Weights of a small self-supervised image encoder.
Training: adamw at rate 0.0017, batches of 128.
Rows from block 3 of a small self-supervised image encoder, named by matrix and row number. Rows with one number within an expert belong to one neuron, the router's apart. Each number is 500 + 40 x the weight over its row's rms, rounded and kept within 0 to 999. All counts start at 0. Numbers have three digits each.
After each expert's rows are labels from the 100 images, of 14976, where the router gives the expert most weight on average: "responds to" is what is common among them. Only what is clearly more common there than usual is listed. The data: stained colorectal tissue patches (NCT-CRC-HE-100K). In brackets: how many of the 100.
# router: slot weights (model.blocks.3.mlp.router.weight, 64x128), inputs 0-127
# up: expert up (model.blocks.3.mlp.up, 64x32x128), inputs 0-127
# down: expert down (model.blocks.3.mlp.down, 64x128x32, transposed), outputs 0-127

# expert 49
router.49:551511577532522494453468526427510524432576561501519441524447529552445550476463453507454507534509500490493570454520540494452555561480457582538505433500463549515536502507461531501419512444569520525493530519502521501511450479511448463510482444477541535516556495460462526506492568464558499508503585514490513581542521489463524452501544411508521539560570535450470473475528524476486432554468
up.7:441544602535500500481429460500502500481523500572506485500503435500500500566544525500500500500410584474491500515539511461490500507500497518432500547458512478489444545535487485473529600495482570501500435500456451462500476549472514503481500470500501410588500467394529586565500527569513526457470514503537447500457558543481516500600519519500461590522504500481569555526529547483483478500509
down.7:500491469500518587500486422500551537500500473544500633567519500552515550500483484560452534500546473500495527506462440610466488500500533450472437498463560517500500459474500545500491576500526554548500500500500455500482447500556500493500549431500578537457500500570495500535592563483536500498481398531461500449471500472397579500500500500500500486502539446500500442445526461500552497500477
up.8:500500468475500500511500435500500500498499475500474482500500573500500500500500420500556500500430408501500497418537500500484530571555506533441511543500500481474487471539500479465529437504500500500549500513494452500470538500515500562415603557498500467551543458500507500613500421552511650471439500439500567579500500491567424500425469448506548500500507491440523500561482500517472489500477
down.8:500500564525531533500518548500459515422536500403533559482500500482558578494500425500500500470502542472507500512500514604475442591521569500500402456469502592482504454516500500508563517497489485415500467500500500538470428500551504453500500545500500500534500506493555459513500596555520477453500500442510506454500471592443500449601500537538533555505500553539433457500500442500500500496500
up.9:507459487452500530477500482558500494499448546410457483500471572541502510500498502480547519523518523547540526536500485500462500487438521500500500448500559483473528500491500545528465470578554525522393500500525527397475575423481383489554500500537411517518439500564500500477528552518584509578548500555496464461491564500457493504521500536500500415486388520485500500461447457496513516542494
down.9:533471500500574429467500533500500522527522461552500500497581419469426500500523446500500479541484445469516508500536500420553495500467481535453500485414500610500500500461500500513500553580423500485530507500517538513544437500520543424554457562500536480500493452500500500511458500462470500507500448471518500469522462459524441415446458420420452511487604459568500500500500453500461426454469
up.10:410500461500500598490500500475515500442490482500500513500388511500500500500500553499500500526500500603468522453463466500568500574425500544547547500500516500500500523500500472495479511465503472466526576500542512507428333531448464500489500524509493485418554480498563493508582500500500483500443494452503481500500500436500500565500528429500589388500520500453514507465526500500514536566482
down.10:463535500438590504500500500560451500508500462441500434490500548558495500523535547450528500449399508531500500500500471500503435500412506512494466500458498538487500547647500526483500442555600432476535519454500500475409486542511479429500484492551500532461483479534509453485498500491513500517404486500469440500524442474500500439500413500508490446560457500502500500521474517604500478500552
up.11:579500500500500500494500519503481500515523516500520477589500494500525466551465544500496500515444500500500532495500481447575500500476538500500546464577545458515500397516511556475478505525491449500457519583474534519507476531486368583500512500500498476447500467493500485439513423457572472559519520500486500462507547433440448600486500542500586500500500500393500474412456494446574437500526
down.11:475500521454500500496469586472500500500452513428462455508483510499466448508601500500443500500512408484474455500500500445474500419500542521447478561472500500539543500500540474426500500445584500500500450454476500500476443558500588500507425483500453652500500502449506500594540447557459445539500434532500465500534500502500574492568500500486500480500500500509513554500533541558507500500423
responds to: tissue: tumour epithelium (52); tissue: lymphocytes (34)

# expert 34
router.34:599420568490548491476537507443512505435558485538512475432444473525439499542472525455495483548538498509506525417537535446509571580478480506473489493462495530473510524539494482487460555529508496519514523538529506536460451462494454529534537452437513586517536498473547451514459539390559471477472549562493592507563510486471537502473537460528542515496498526474538512464559458467519476581554
up.5:500500439522474500483478442500490472500500500526538500529580498500536448459543522526440540546511497488492500528474500492525500448428500500530504473520436500500504510452500500557388398533453560369482516454511500500500511500500500620500385582435548500546500429493500500485472500459500495500399441500500452500514467467457529464500500566477500584547515500510458500500500460500430500460500
down.5:529525464449428518443424516560453523500517437500484512521545552560430527402488549500500483454424500500452518500500537500460525490476497491500475500500491500461557425458550378575467485481484552531500453433514500485568500559430468591519523500477475500500500471500500500523500558494500500449464480442500500500569544450530487500536444468445455500447509500508521444500500482564396484500558
up.6:500500540512500482509547553502528517500434500500483449500492469471500514500500555462547500502500563549500500500519500406456472500500500428484500492535502537434469462427449500501498500500460490500500474467634618500567405500468469517500500500500510500539500444479500500557500492500522483500514490500500591392500503500500500368413372500465547540500510500554500500544500500458478427522500
down.6:500438447409471500500451462454513421574595500471500463449425500500500500500521500500449506500492521574500529500500500477500455500517500543535500500440432406581500500506514500500602488488500500567488500500609546512520500500451514500500530483569416503473512449500518534446456524549500460500518510481500418478500500500529500500525491507442428539548500564500495451506392515566487495446568
up.7:531595424517500570556500478500500495488500500440542464500500535500500500500500552500514500500452500500594500456500554500500500500466435577537537528507510434497500500428505525481407526500514506508558549510549427480500577424500643497500521500425500452434454500500476473432529477432566500500530500561517466500500582446500517500468500494500500441584511500494500500500497500500454466596477
down.7:500549508437500500473564453500500489500526468563500550563546515519500525500508500571487555500496500440500498325582441500513505540500536519542500500524500500526422535500501478500584500524546456405504500548434500529452510484547450450533464500519478500500501476500500520500497500483500524535519500500567468529552478500500507466538544493500500558551500500531612470492437487546597500568595
up.8:487514522549500389500586500521500449523531500511505500504544551554453500572500466516532500515427446512485532554478518411501542541466444533500506500500500500536558447500529512585502497426558544457477461563500436562533516548500465504527500560392500447534577479500507511513500490435510500430417542491463530500555500479500465454500491535493566587500477420450468500516513518500533500483554
down.8:562500524530455500482426432592560489500516500538526512484500427460462500396504462564500495518603500480501500456453452551535470543433500552518500424500504500500403569500550500500493536500500458500500496500500492490570534507538500517498492502500500531500559615591486547531539486525500452463559581500457500500466519500471500500454500497543500500508500500444420522446586553500469500449466
up.9:523443561451508500523500500502564500541491499417518500537498482519514500488500501489459443500500460547458500500433500454500444537500431496429515490528500446487513587500408477583512510500582500500500600528525500500500500573458578502500500583556452461500625484500528496538500482487506504470538500434548540543500549555506445502498467570500597500500500440500500500474500556561500443500568
down.9:543452600500460509550559461500471365423500552465481500487500471500538444500541451500500591395500500500579478453500515537500463488451508500500500391440564451500457500500476500471500500500469442491526535526485458500463553500500474500533478528515526500414522500525500501437518476500520466500556466508500515546512500552475406500521559500455500444491530458555558500561443513500505581515500
responds to: tissue: lymphocytes (53)

# expert 47
router.47:504512563468477519507517543441510500544544545537493488484482503468445531528508575488538506490550460586474494498522502539471500479429491501493552526562491443503521549430535466511480464454465471514491484609544511461472465526573521488443551460518416568472492487489516412403557474469504525519537477474458581515551497490544504458460540492486571524446504503544470514481586520602528453485540
up.4:598433560500500452459535500478465500500452470500542500500521500478440500519500466493491500593482500561500500500530472500554570500572577529505506427500564422500438500392449468500500558467500540519500567511534457500500525487462500500389496500560500444531498451460625535529394450491548500467500500465534552500490552500500504567500500503510500476432534500512500459504488500500500500436508
down.4:500500517537500509556431500490444575500424442525463502609500438468500486497500420491500500533507528475447539490500460478558598442528472500544504415462481500520479436574500546484536500530500500500475485500391500487500522448550499484474529527509471467581500430453500544482531425482605517556500481469468500500554477500500431500536500547533500552500486514500415500506544499499500400523500
up.5:500492558421500497511521500407526500419500536528434507468500496525500500500444523486470433500467456438500500500500431535489501525491492471500501510431572558504473500500500558509464500423487516500406500499500551500508509479459572500492615470380519523507493500525601437470526531496549500584445539549481500439500536468500502519544504464509530500500477500478436496507520610561550449460500
down.5:529500500488500471518500544515500500500459529489494615512500500505487455500500542500601569437476453500577472500495576422511485500428500500515500567528500492508500463472500415432500422599386537500525460530491500468500500522501464500427482500474497418471500546483526500480500479510450495500500571500449448574500500500537579441573542500539518462586510500501523500565525500533500500464425
up.6:594461500409500500473500500500457503500508500500445433484491513524463483542439500495509500509577528500500456500550511500492472492500503488438461428662500595541634583500496468445500500500500486549500511492500500549519483412480486506500500533539549500500520516500504545458555497463471564528500500478388473497523478429445523449490534474500493525500500437500484432486445500563487487500500
down.6:422500550500442468500500535489589506508500457500411478458506481426538500422529488500469500516500500524456549455500500510461445500500474413464489559449539500409480524511520554500516514549538549492500586425475500474532477520556488609551435417482500516505488500500592500500500500519535451432500500500446500500468478472467477500500590582522533578504500500555529443500500459444500471524533
up.7:552526523518452500500576482500524477542500436477501500535432500585500553578510546380544460506444546525500500527478497513419500500460516506530596500405483536467500500556478543547462423531433534500493429546500518564448456515444572538500476500473500572459537500553500482520475509500500491468500486500500500496422537544421498500502502500546466491528561550500500500425443528509462486500433
down.7:449493415483545517485532544500502500500523530500540420435462500500518500500500473500500500500627482500590460548556605500455500452542500537499507459500500468500500497550500450500495546516500439391508500457500500453436547459500429500564500510521429537531485500500514500554500545585444452500499500500500557571500514441574442500500444447568500500495504500529500500482584500406500532500517
up.8:458463500477500500500500396470502515500500482540525493546530448500488455525526500449500532500492500498523552479540500574535500500585500500529450500481445444513500538494437500516535509578477488453504537560498504509536478538513536486476490551536500569579381570517453571500525500539500467515533559481508500509493546556474559500529587558567467515404435565497553494607500523445500538561484
down.8:500490500611500429499500488572488562498500440529462561550429490481526468500489471500518504530523500514547500578500523506422500535500500533500525506500494417481556458445506518508462475452543577493518469486505500500546472518500465434624586474528500500540383500519500500517482500564437466583538503464559496476500564459500500524500500477500453409543548500543467437457500500494506555444498
responds to: tissue: smooth muscle (49); tissue: debris (33)

# expert 37
router.37:533474443569504518519537503484507514511531423593504444505534489473515473426463513530521454485452531575452493520514521468616531504465506488537481566483515511517529557484526434533445537487497552517511526467523474556496478488511516502499490500494577509479572486549563394496505514518491476456485543501506457459482445611541518526437527523602530573490567493487533414466498434506494493491470
up.2:500535562562485492511500530446500474525500551500383507500519525500500500472500500500401520431439483412582456445500500500500465376518500470506404489500500451500441500504500444454494500500541500562550479440518500500468469500395500449449500491480537462493500500500500548556527500500500501416500500500497512533503500550509500524554484507500537507532500607426394491500503500525596500500500
down.2:578537465463500464500500488500454500467464505500536500550500500531437446500412480539495436500493500464522518500546436570500500590465500500427500558460433522535522500429460564500527556500500521590526544631452500527569500500548539500509500500500500500574449398458500500500500500500474578500450500500500500557422500439516500523483497467499500500555606500500477500513495505487560546440503
up.3:500531512561428500500544520532500500552456577466513499459478500510525513500521444545500433453500445487500500500500465469500506500500500432500500500393477546511500453602468500500511500521483513439500500500500479546500579500511458500460552500390500513583512536368500500502580500560537462503537500500500522546416560547500456590500500500536531492500500486540500535505544435588500547576459
down.3:605456548500481508453496460500519500500500500500466419556483489500500465500503498442422500500497471500535500459466570552500529498482500542526500519549500477451500500420612564415500557505500496500506427523504500556476496460500490590471435479535500496447530453584538500421460405500500500500548528444500464524472512500566566500544529500500486532580493500424511500506417560473536502441500
up.4:486521592428517521500473485458510546565481500423484500555500521493543456643494486528476500500500500496583458500407500586500509501549551440520478473500523504480459500481500634545500500484493500538500415494500449500526446509500500500465500539470504500488522518508442441500500500509470503582479561573500416500500483500459601500567474496487500464457500500500474469500506500604500451492510
down.4:513483452552529496500456485505500500519621496464522546500500500500518535430468532564500450445570500583522500500510485487516500500500470500426414562557472500492519500455500355520460626519500424500500500500500500500500567500500574504528500569450523409480500518436500500501500494500500503526500530411500441500527500490500446486529513464500491500500452525500447479500500500630500500500443
up.5:500591470459547500428518454479464525545500570527500543434500527500500487500534521500511486516495528503550478500500540500476500500443438480524644479509500525476500538518500500528511565499580500500500458597473528529508457416459500554575562572500500468500500502616443500500474500453554495612453472500445539500532428548500500445500500502500494489461500428460500500424462500463510483500473
down.5:520483526547500527392489436533446405500427567500500552500500531535541552456498500501500560500503533533512493535459537500556491499520496500553439464481512470500489634500486520526489439500500500500500477461534500457436471523500466500483500451531430500508463444574561500574570448473516534483500500519394444476558566539546442442500445512500517599488477440547500500500509500500492476507472
up.6:500500525559500588472530500464527526477516531490492538505514475536537500438489532471454546525500595500500568500533508561577474449476530502500557491500417488472486500596471510546459428567543464494446414467450525427458500516500500487500510557524432441506507483480449500459588441584500542542500500500476426498471500532420500500525516500452442493538446527481474500462462457500500575567470
down.6:500494524467413548500500465500456476500520509547500550554561500504486477500531520456500485500519417497536442461530410517462477500500474518500500541467513500494500504530559512500500533500416448500522513441544444574500484457541500370455559417520547500500500500500522561504516498544500445476500458406420500451588500500575461445488536525527480500500514500524500396536500500447587483452552
responds to: tissue: smooth muscle (55); tissue: cancer-associated stroma (27)

# expert 9
router.9:516518520472530447457526526484420488455567564459480413460492500546467470418486522446468548525418506452496588481459546460521497510498512583518520466466479477467543477476547501483439573481539464542446510582508525488470485477491480525577512469509443510520514487510472479472552498437584451554561495536514488527508534438511465466458586453483548525561504488481524504476517479484467398545515
up.2:523578500500511552500478561504444532522500603500500512500523581524467521442447472438482500489456439427500526500473500474500574503453547500561500453534500527463550500574500437475516531454500479536500500500538551553463500486417405520558586500500506500500559503528437464447491555480520500471540479566457513500442557451481463459510487468436500439460416537525500468429443500539502461500500
down.2:367472462453500550474500486533477500556519500500493466467556495500500454512500395500483500547521500536500500554500451500517531500500452523512571500584522541551473557470548573464500469496500532406500500495477537500518579474596561505477464465472500507500444381556522414459500520456500524505527500528500450438472501453460515500523489465500500548453537500507500499533500571479489518405567
up.3:548518485505489461500548593534499566530493543522479500502505500483500514500472483449555472458467477553474500403475601452470500475432541524538460522410476500500500458478500500500574501555535500500500500481480484573490563512500500535602488500518510445515601498578469500500508400466500500498490500524500452486468500500500429564511500561500500545436500440500500519393525427585508500535548
down.3:510493511478477432464472491514425513500457500430500520500408469437434576500500510474452539500477500549423524500500374545530444453447452500500503525528568452460500523500500500500411507500476500475500481576472500411500510543537498491558500426515462500500500415436500500490500564485421453454526469500458472530485500488500554500473527435500500379477593518500491507519500448489500509504523
up.4:500468500515483462500500500429532502500472452500500500496453367479495500479500500548500475444500500480617500567478500473482573437486500441500595500478545500500500414500516457500521504494454468535546515457482546400482500527527559500441457474486515447548485510500392435500427572500500455500522462485500471462476429559532500466500474448564500504557500500500500468500499516395500528506431
down.4:500457444505490471533505500500473447500423464487424460500451538571500491497500500500563500545500481523491504500595500565500500571516500500500574507524500474500550452583500527451542513500500546501500510527500475500500500500492483487532500443500544500500560500573546500396581470500487548500460533579500545447544575500469468477500500575551429596549500501474477568520383558432500500552500
up.5:539500500455396500503500499434550505465532401544529505560521414548454500500528500456500422500500527500496500516432500488479492454490500531539479411505487463500505559500519558524526500411500549475455580480471500500500591500528500500493500439550500599500500607500577472522420500477420480500432478443459432500500469508507501492500516540500500491500500508495483500500403563443513500500457
down.5:500500452500452470550476500459540500451447554449500422489445414496428468500466500466469410542500511432503500473480498452515463538550500455565500536475500448500500528592519440500566500452498497483481500426500504463492500500505500540500484500569525550443523464502603500500469500500550564500513500414600500435500494479500519462398449543500500550419467492478500577500500565531500520495500
up.6:480488477540396421507424423515435489449469500598529422452485436500506500475512500574497465573527500462500458500520500457529430500517468490500514361500504500471500493500545441557456401500425500559500553500500500443551545529597500500523500496500500562483554500516432570441470541526482459500500500456476463493529474531499513474500471500500452500529500500500500541500473462472535490539500
down.6:564500514500503545402457500523473539523499500513543420500479515447462452445500522500502523484500458541485500571533455503550500456566500485465556500432474471540526529437470516528485558517407500500500484452498477500515500500424589588467483466500493447464454438500449524500500401536526567500500516539490500500522500500524571451432519500507500369500412500500542539526453500500568552500500
responds to: tissue: tumour epithelium (39); tissue: debris (33)

# expert 61
router.61:545452549463530540491493550503502541484550534498498504496426525538474403484513475495491494499514443516531510467488560481560513567466510450568528458528547500513543486543477484419531545493515444519505489597575510536455539477563520472481507404474575534539459466487481502443525574405579478541556493506479513473518472527539565469476508436526551533521494451448481454480534414544495486479510
up.2:500509510533524456537561500476500474500500537506500514461552450579500440558500500413489488461551619459498500500572423467500567482536439426473474500435503535570459496528494543559523473423500494481500480488453500500500522500582500500552483521527500500486500482500500496531467508452437484500420512520500520394547549500573547500535500492517487527473568478500355522476500531500567508487485
down.2:535516500448550500496458500471552500539500500500447576464463504500539500500498430558500500575569534479474443500500545560479469500500588545564526502480484470472500500500502522480500437500451500500451475549521500500500500538490500462592427500417531517450500441500433500500500554500470533463559547578559518470480500500598511500500423500486515500568500500599420500434420475457500406500511
up.3:515509500493527468388470524500500526514445485500538500433455500500500476438500561539507441537473500500520431543500489564572449500561417532478500441500500500500500509509481499528582500500446500509500475472581494523424500514546532447416497500477500523551500500491514544532528530500463456488522569514577478547466573508473500500497525500500534412500511500513500485514507500680512422500574
down.3:500550578484430500529465575429486500500500582508539578468564520569500500551488500446500515500476448368527500476541480541500519580500500433457556500569469500500477484566500500545545500500499505500435456500500500554450525551500450487530512552537500448500446533524528477500582481500479544525563451500514500500524500476500436502526487548533589549500467500559500555479500500500619481504475
up.4:500502560500533408519618409554529522576500563500460466553500500453486500416520524500457500517414500457442567500524500474468487451526550500456460500500579505500545548500482508500500570552511428500500500576500457424510482499500500534558500500500500500500537536537529436443508425490514533471542500500501500500500515500463488500500568575536510502500500500433501494461544484572395556554499
down.4:573436543482500548453500500503552539459475557502450475443514542574491516500562500500500500542460393500521500596500500472433445500533499451500500463553465542527453530500523483506457474522433500592470602500500504450472473526524418454500526474508493500514500519432511500564540538500534497465505500454491445557500539497539515494551486510500476442458445457416500561575598500500538500548518
up.5:500500535495392500440494522468500565400490437489521543428484483444545493500500568500528528568500500587516448500385502428500500532500566484459500487470465508446367462470546489472480500568514445500492496472447525519496500494454516535500500467500480500500500522500457500500526453461433513467500480553592500503503412476495533446535536491472497500515476454500585500461500484585497450500501
down.5:500509500500596500562537495440466500563520486500475527479504500426487504535532416451554500462472415500577525576475563528500518518475500572484534500495474514500529530526488529563440501484586455425521477499498529500462456500500534576470478441500504560513504478556443509475422500500489597500500500531500489423500460530442453520517513584500498556500494500500500450440439500526559417446450
up.6:554500500500536539466500500584517500488500500499514416500489497472491450443428535500400500500535465504500464500500542507500500488579484494451500458607428495538486492530428499579500426486439500500500511500500394410500529500500448545500516474563457545516508500500575611500500500426513515502500500555500465500500564432466427511500534500500557500461556528449449500500500399475505500500474
down.6:553537533517500500503423461500500500500500510520484500511484532445500500465508493522521496379509500435519500466451567505535528523502543509500500500500500500446488596443467500491515497438540458521547458448469517500454508406609552500531460500512470625500500517576470459500500518446500500456490401500567457496469528500519500560451500523471574475496550500460500583511441521455591501531555
responds to: tissue: tumour epithelium (43); tissue: lymphocytes (32)

# expert 22
router.22:497482506474488462580534520555493496495446464503599505486506437420508500514590527521464481460526487475418492519461475456526471515503496468446435499491465488487440477504484454464511483520411491493540544503532483465504533576562561455424439455493509533586501540481546581548495523504518510526505507567585546521527543479595507452464501467476530519428497480451529540563493494473455431489526
up.0:453500471509500555495500478481515400459500500521500500483500597500500500569529401488500558500500500507500500489443500554584505469500506496500573492509500461510450500492497595419500500447455507427500533497500500450452476562482500516491524500518500485562553455500500549512539500508571527605556552514482476408521570500457384430543587500555487463548500500500500538500500541546555500500500
down.0:455473500449540564456609576508500500500506500518558468424500495500464500500420500546559500468462500490581500500500500546504500528558544500562500500458500556504548526407464500554500546470556383500571464500539428464500527478500500500500533581548518460500450486478558500473544538500500500437478537500497427524496508463490587500464445500414500500528492466500472506482585530482445444500500
up.1:522500547500500500500467500518438459500464500500500515437464405500500488495499418498500506488561566423514500500476508555551500466500482500521510509500571500500500500541432602564514500369500542450503541528581561500580464500453500482487396545480500500424560519500583513516500500562483578513500500500500511415500607500500504457505527527531500500497451468560442500451513500507524486539500
down.1:566500420511507500500500500500500536500500550498491465456463418516499527536565486558430500501446580528500434538471455515543470529580532470500488500497537495476472523534511462528544437517465560500500500500500500577500450477500482429491591500500490500541500640500561500432497500474549488476554500482514462507468514500441567571500459445419517530502469500433500437500557429581529471462500
up.2:511462524500500520484500500460487500500500500500500536520437563502512466500444500500500395500500463454548464518555542480466500500500559500500500466500507581435500500437452455523500447500467500500500502551518488546500523518500544533509500500500500500495486500479610500482539672429587614467473464500508469588530474500461500533537500383475500526553500479416500421474495511553508471527500
down.2:500449469500506485577577556445515500493500447401521560579477500466490549500530500515500529619593500568451512515500500477520451549525468500516520522486499420500500456500582520536500494448439508491500526500500500500497491475548500500575541568500466500500483424564546440418500500541477425519500500517455500421500520468500501556457453528480601543547500500548488464532452551471500489521500
up.3:593500623519439549500477500409532572524500430576520470500529500448451585551500477500434467428552475542579500551500545472491543505453518438535478500546453538453519500511500500444481471500466565463500500482500471562473557465482500483500585448468560500565572448462500500456501613523500482519500425525500455471483500500500469463500486469500462500500500500499500490446500459500500500500500
down.3:482500444500500488500420500484606435464542436500491561500520475500485528455500500517576500460530504553554500395500462536519500500504447504517532500500500532476479455546500500500526489500500500406431500500448500525500487445500500496500434503451470500478437500528558500492500500466483513449558500421498500454578594580425500548435541500484531526426500408500554490500500500429500501607535
up.4:457614482500497500525491500460572500503575487500524504536441466585500540435480584500500479473476549518500563563608500440500460500541450560465501500453500542500500496501546453482500627541500532489512500482505573496494543480500500449500500547475500481475500500434516424477455416500515500500608450540543502487500470543473519500432534500500450537507517551517560421553496534494500483500500
down.4:500563500481547566532590500613553552500500442500557448453526518552538500500520541502504512534464459439567478511465506500490552419500447471530516499431531495455469417596500534500511484442500500444500554491424486500476500500461476500542451490500500548527446571500500500500468518500547500500503483416500500500434507500582542450446479564500500500464463611500466539520493459501515461439473
responds to: tissue: adipose tissue (40)

# expert 23
router.23:533506489477510496481537530495521544508571481582554474505437480460435508571509561524514434513471438536435469465489557513506531593523459518486444505435444550472488482488501502539498601518522501461552531559577555601489468501561509540478560527551525479531536491539489484515480445492472474486489425490503571527545430493486532495430475472491574507505492535503515481492550486523488527526606
up.2:608500488500491500500536529500466530500484426551474418500443554545500493500492500511538500449467466519520470526500468500477566471471500486448542489528561500500500450472500444500600488481412500512555580538500566429500500441540532394566500500510517495493500545477470449500596547509532509500500500471500558498500500538594476500500500503500545500471500500530493461468532566385419476533429
down.2:424500500500556495514566522500465500500595500471580500482394494463478520500500510541503500500516520500479500448556554446485509500500481437584500500500463469549494500500595467411441537500462500492500500532450529550416500500471471473550453495464459412510507465530485500482500470444483583560489500602520492573572500500512407462532453446500476459500455539500442513484500500563466528492466
up.3:500546465492500571469536469474506570500463439567500505481547531500480500499567477514500511474531475472500500500486439497433500505471500445526457492500500526552431500535499515423427500500542524516513500500527420563550446526488533455474500500500558513500440450516448475500443463488588569538382520432451496572483436500432530514449484500627476562551504500524494490567500500500498452440504
down.3:500500535564569576505523500500484604503471500456483553500500543488500500477500570492500500518500512500565457446500539486485561500500541500521500500483500494500569591473424554521562474400491500493500500433541520500500551500517574500547559498540500500584500500500559439516470500560400473399532521500500429436587456465489500578500530531500500537500551500500500484466501500480445447542560
up.4:500490502500516451540500440479483461500627499451434500443515433500500530484454500500470520520500560500500521498500493505472500500500500480543498500500538543492500510557500572558471500500481415493557390470484487500500406540500494586500480458534500440500512605588478458552500609500454522584481500477451491496424488562539418500500500500447521505492592500475493522500500546500509475478442
down.4:475437500506514476500534500500500500442500541490528453411500469455500545500500510531487421493533466482514480553483500500425500480500462586466515482500502531500500490500500500522519395456457542500496551510475448473462496527574530500500528500472562500541500480497469445500424437500418461516476470558466521500520500357392505500518500537471425514370518500445457501493546422546471475485542
up.5:558500500502425547556500500567478534479548500445500492500467564500553445561494466454500475509440497526520500512490512465446516615453527500437443503500506457500399500500501500500500490487505572500423500490535463500500497458421500462500503500500412506489582546500500477500468424540420520500452479520545521519486500500418427500475500500422555456575530467500532500610521531500530477570509
down.5:444426500495463500551500469500550494500542500529576455500500500500510500414582500544520462484500500500500578500500500500489553550500500500563423500520500507481593500554500500548500500500427475408519492464420446497500610448500506516562467500500500550500524500561500564489490516500500557562500500460500376496422497500500409500537431500560505474545430464500550486500550500505513500557461
up.6:500582479500456466560487483500551500552500477513500429505445500485488450443536431502459418500500537500558430500500474424500457477543500496545535555453558500432500492476500391520503500471406459470492512500500500500478500500490498500500434518512527511441496553535578443560577566500500559535500500469436499412542523566468460419500482500451545500500477500434491500490520419500428483531500
down.6:509500500447481501507450511502512451487500500479458544500439500419500526398493445492500500497546500440417460500510548450552500533460500474566419443500544478489477404535555559474424453526476500500415500558467500500500465491418563534500500438394465500500451500530515566564500500500500500488500500603529500541513517465500491500500500500490619467500500430500500461500549500554456523529500
responds to: tissue: debris (64)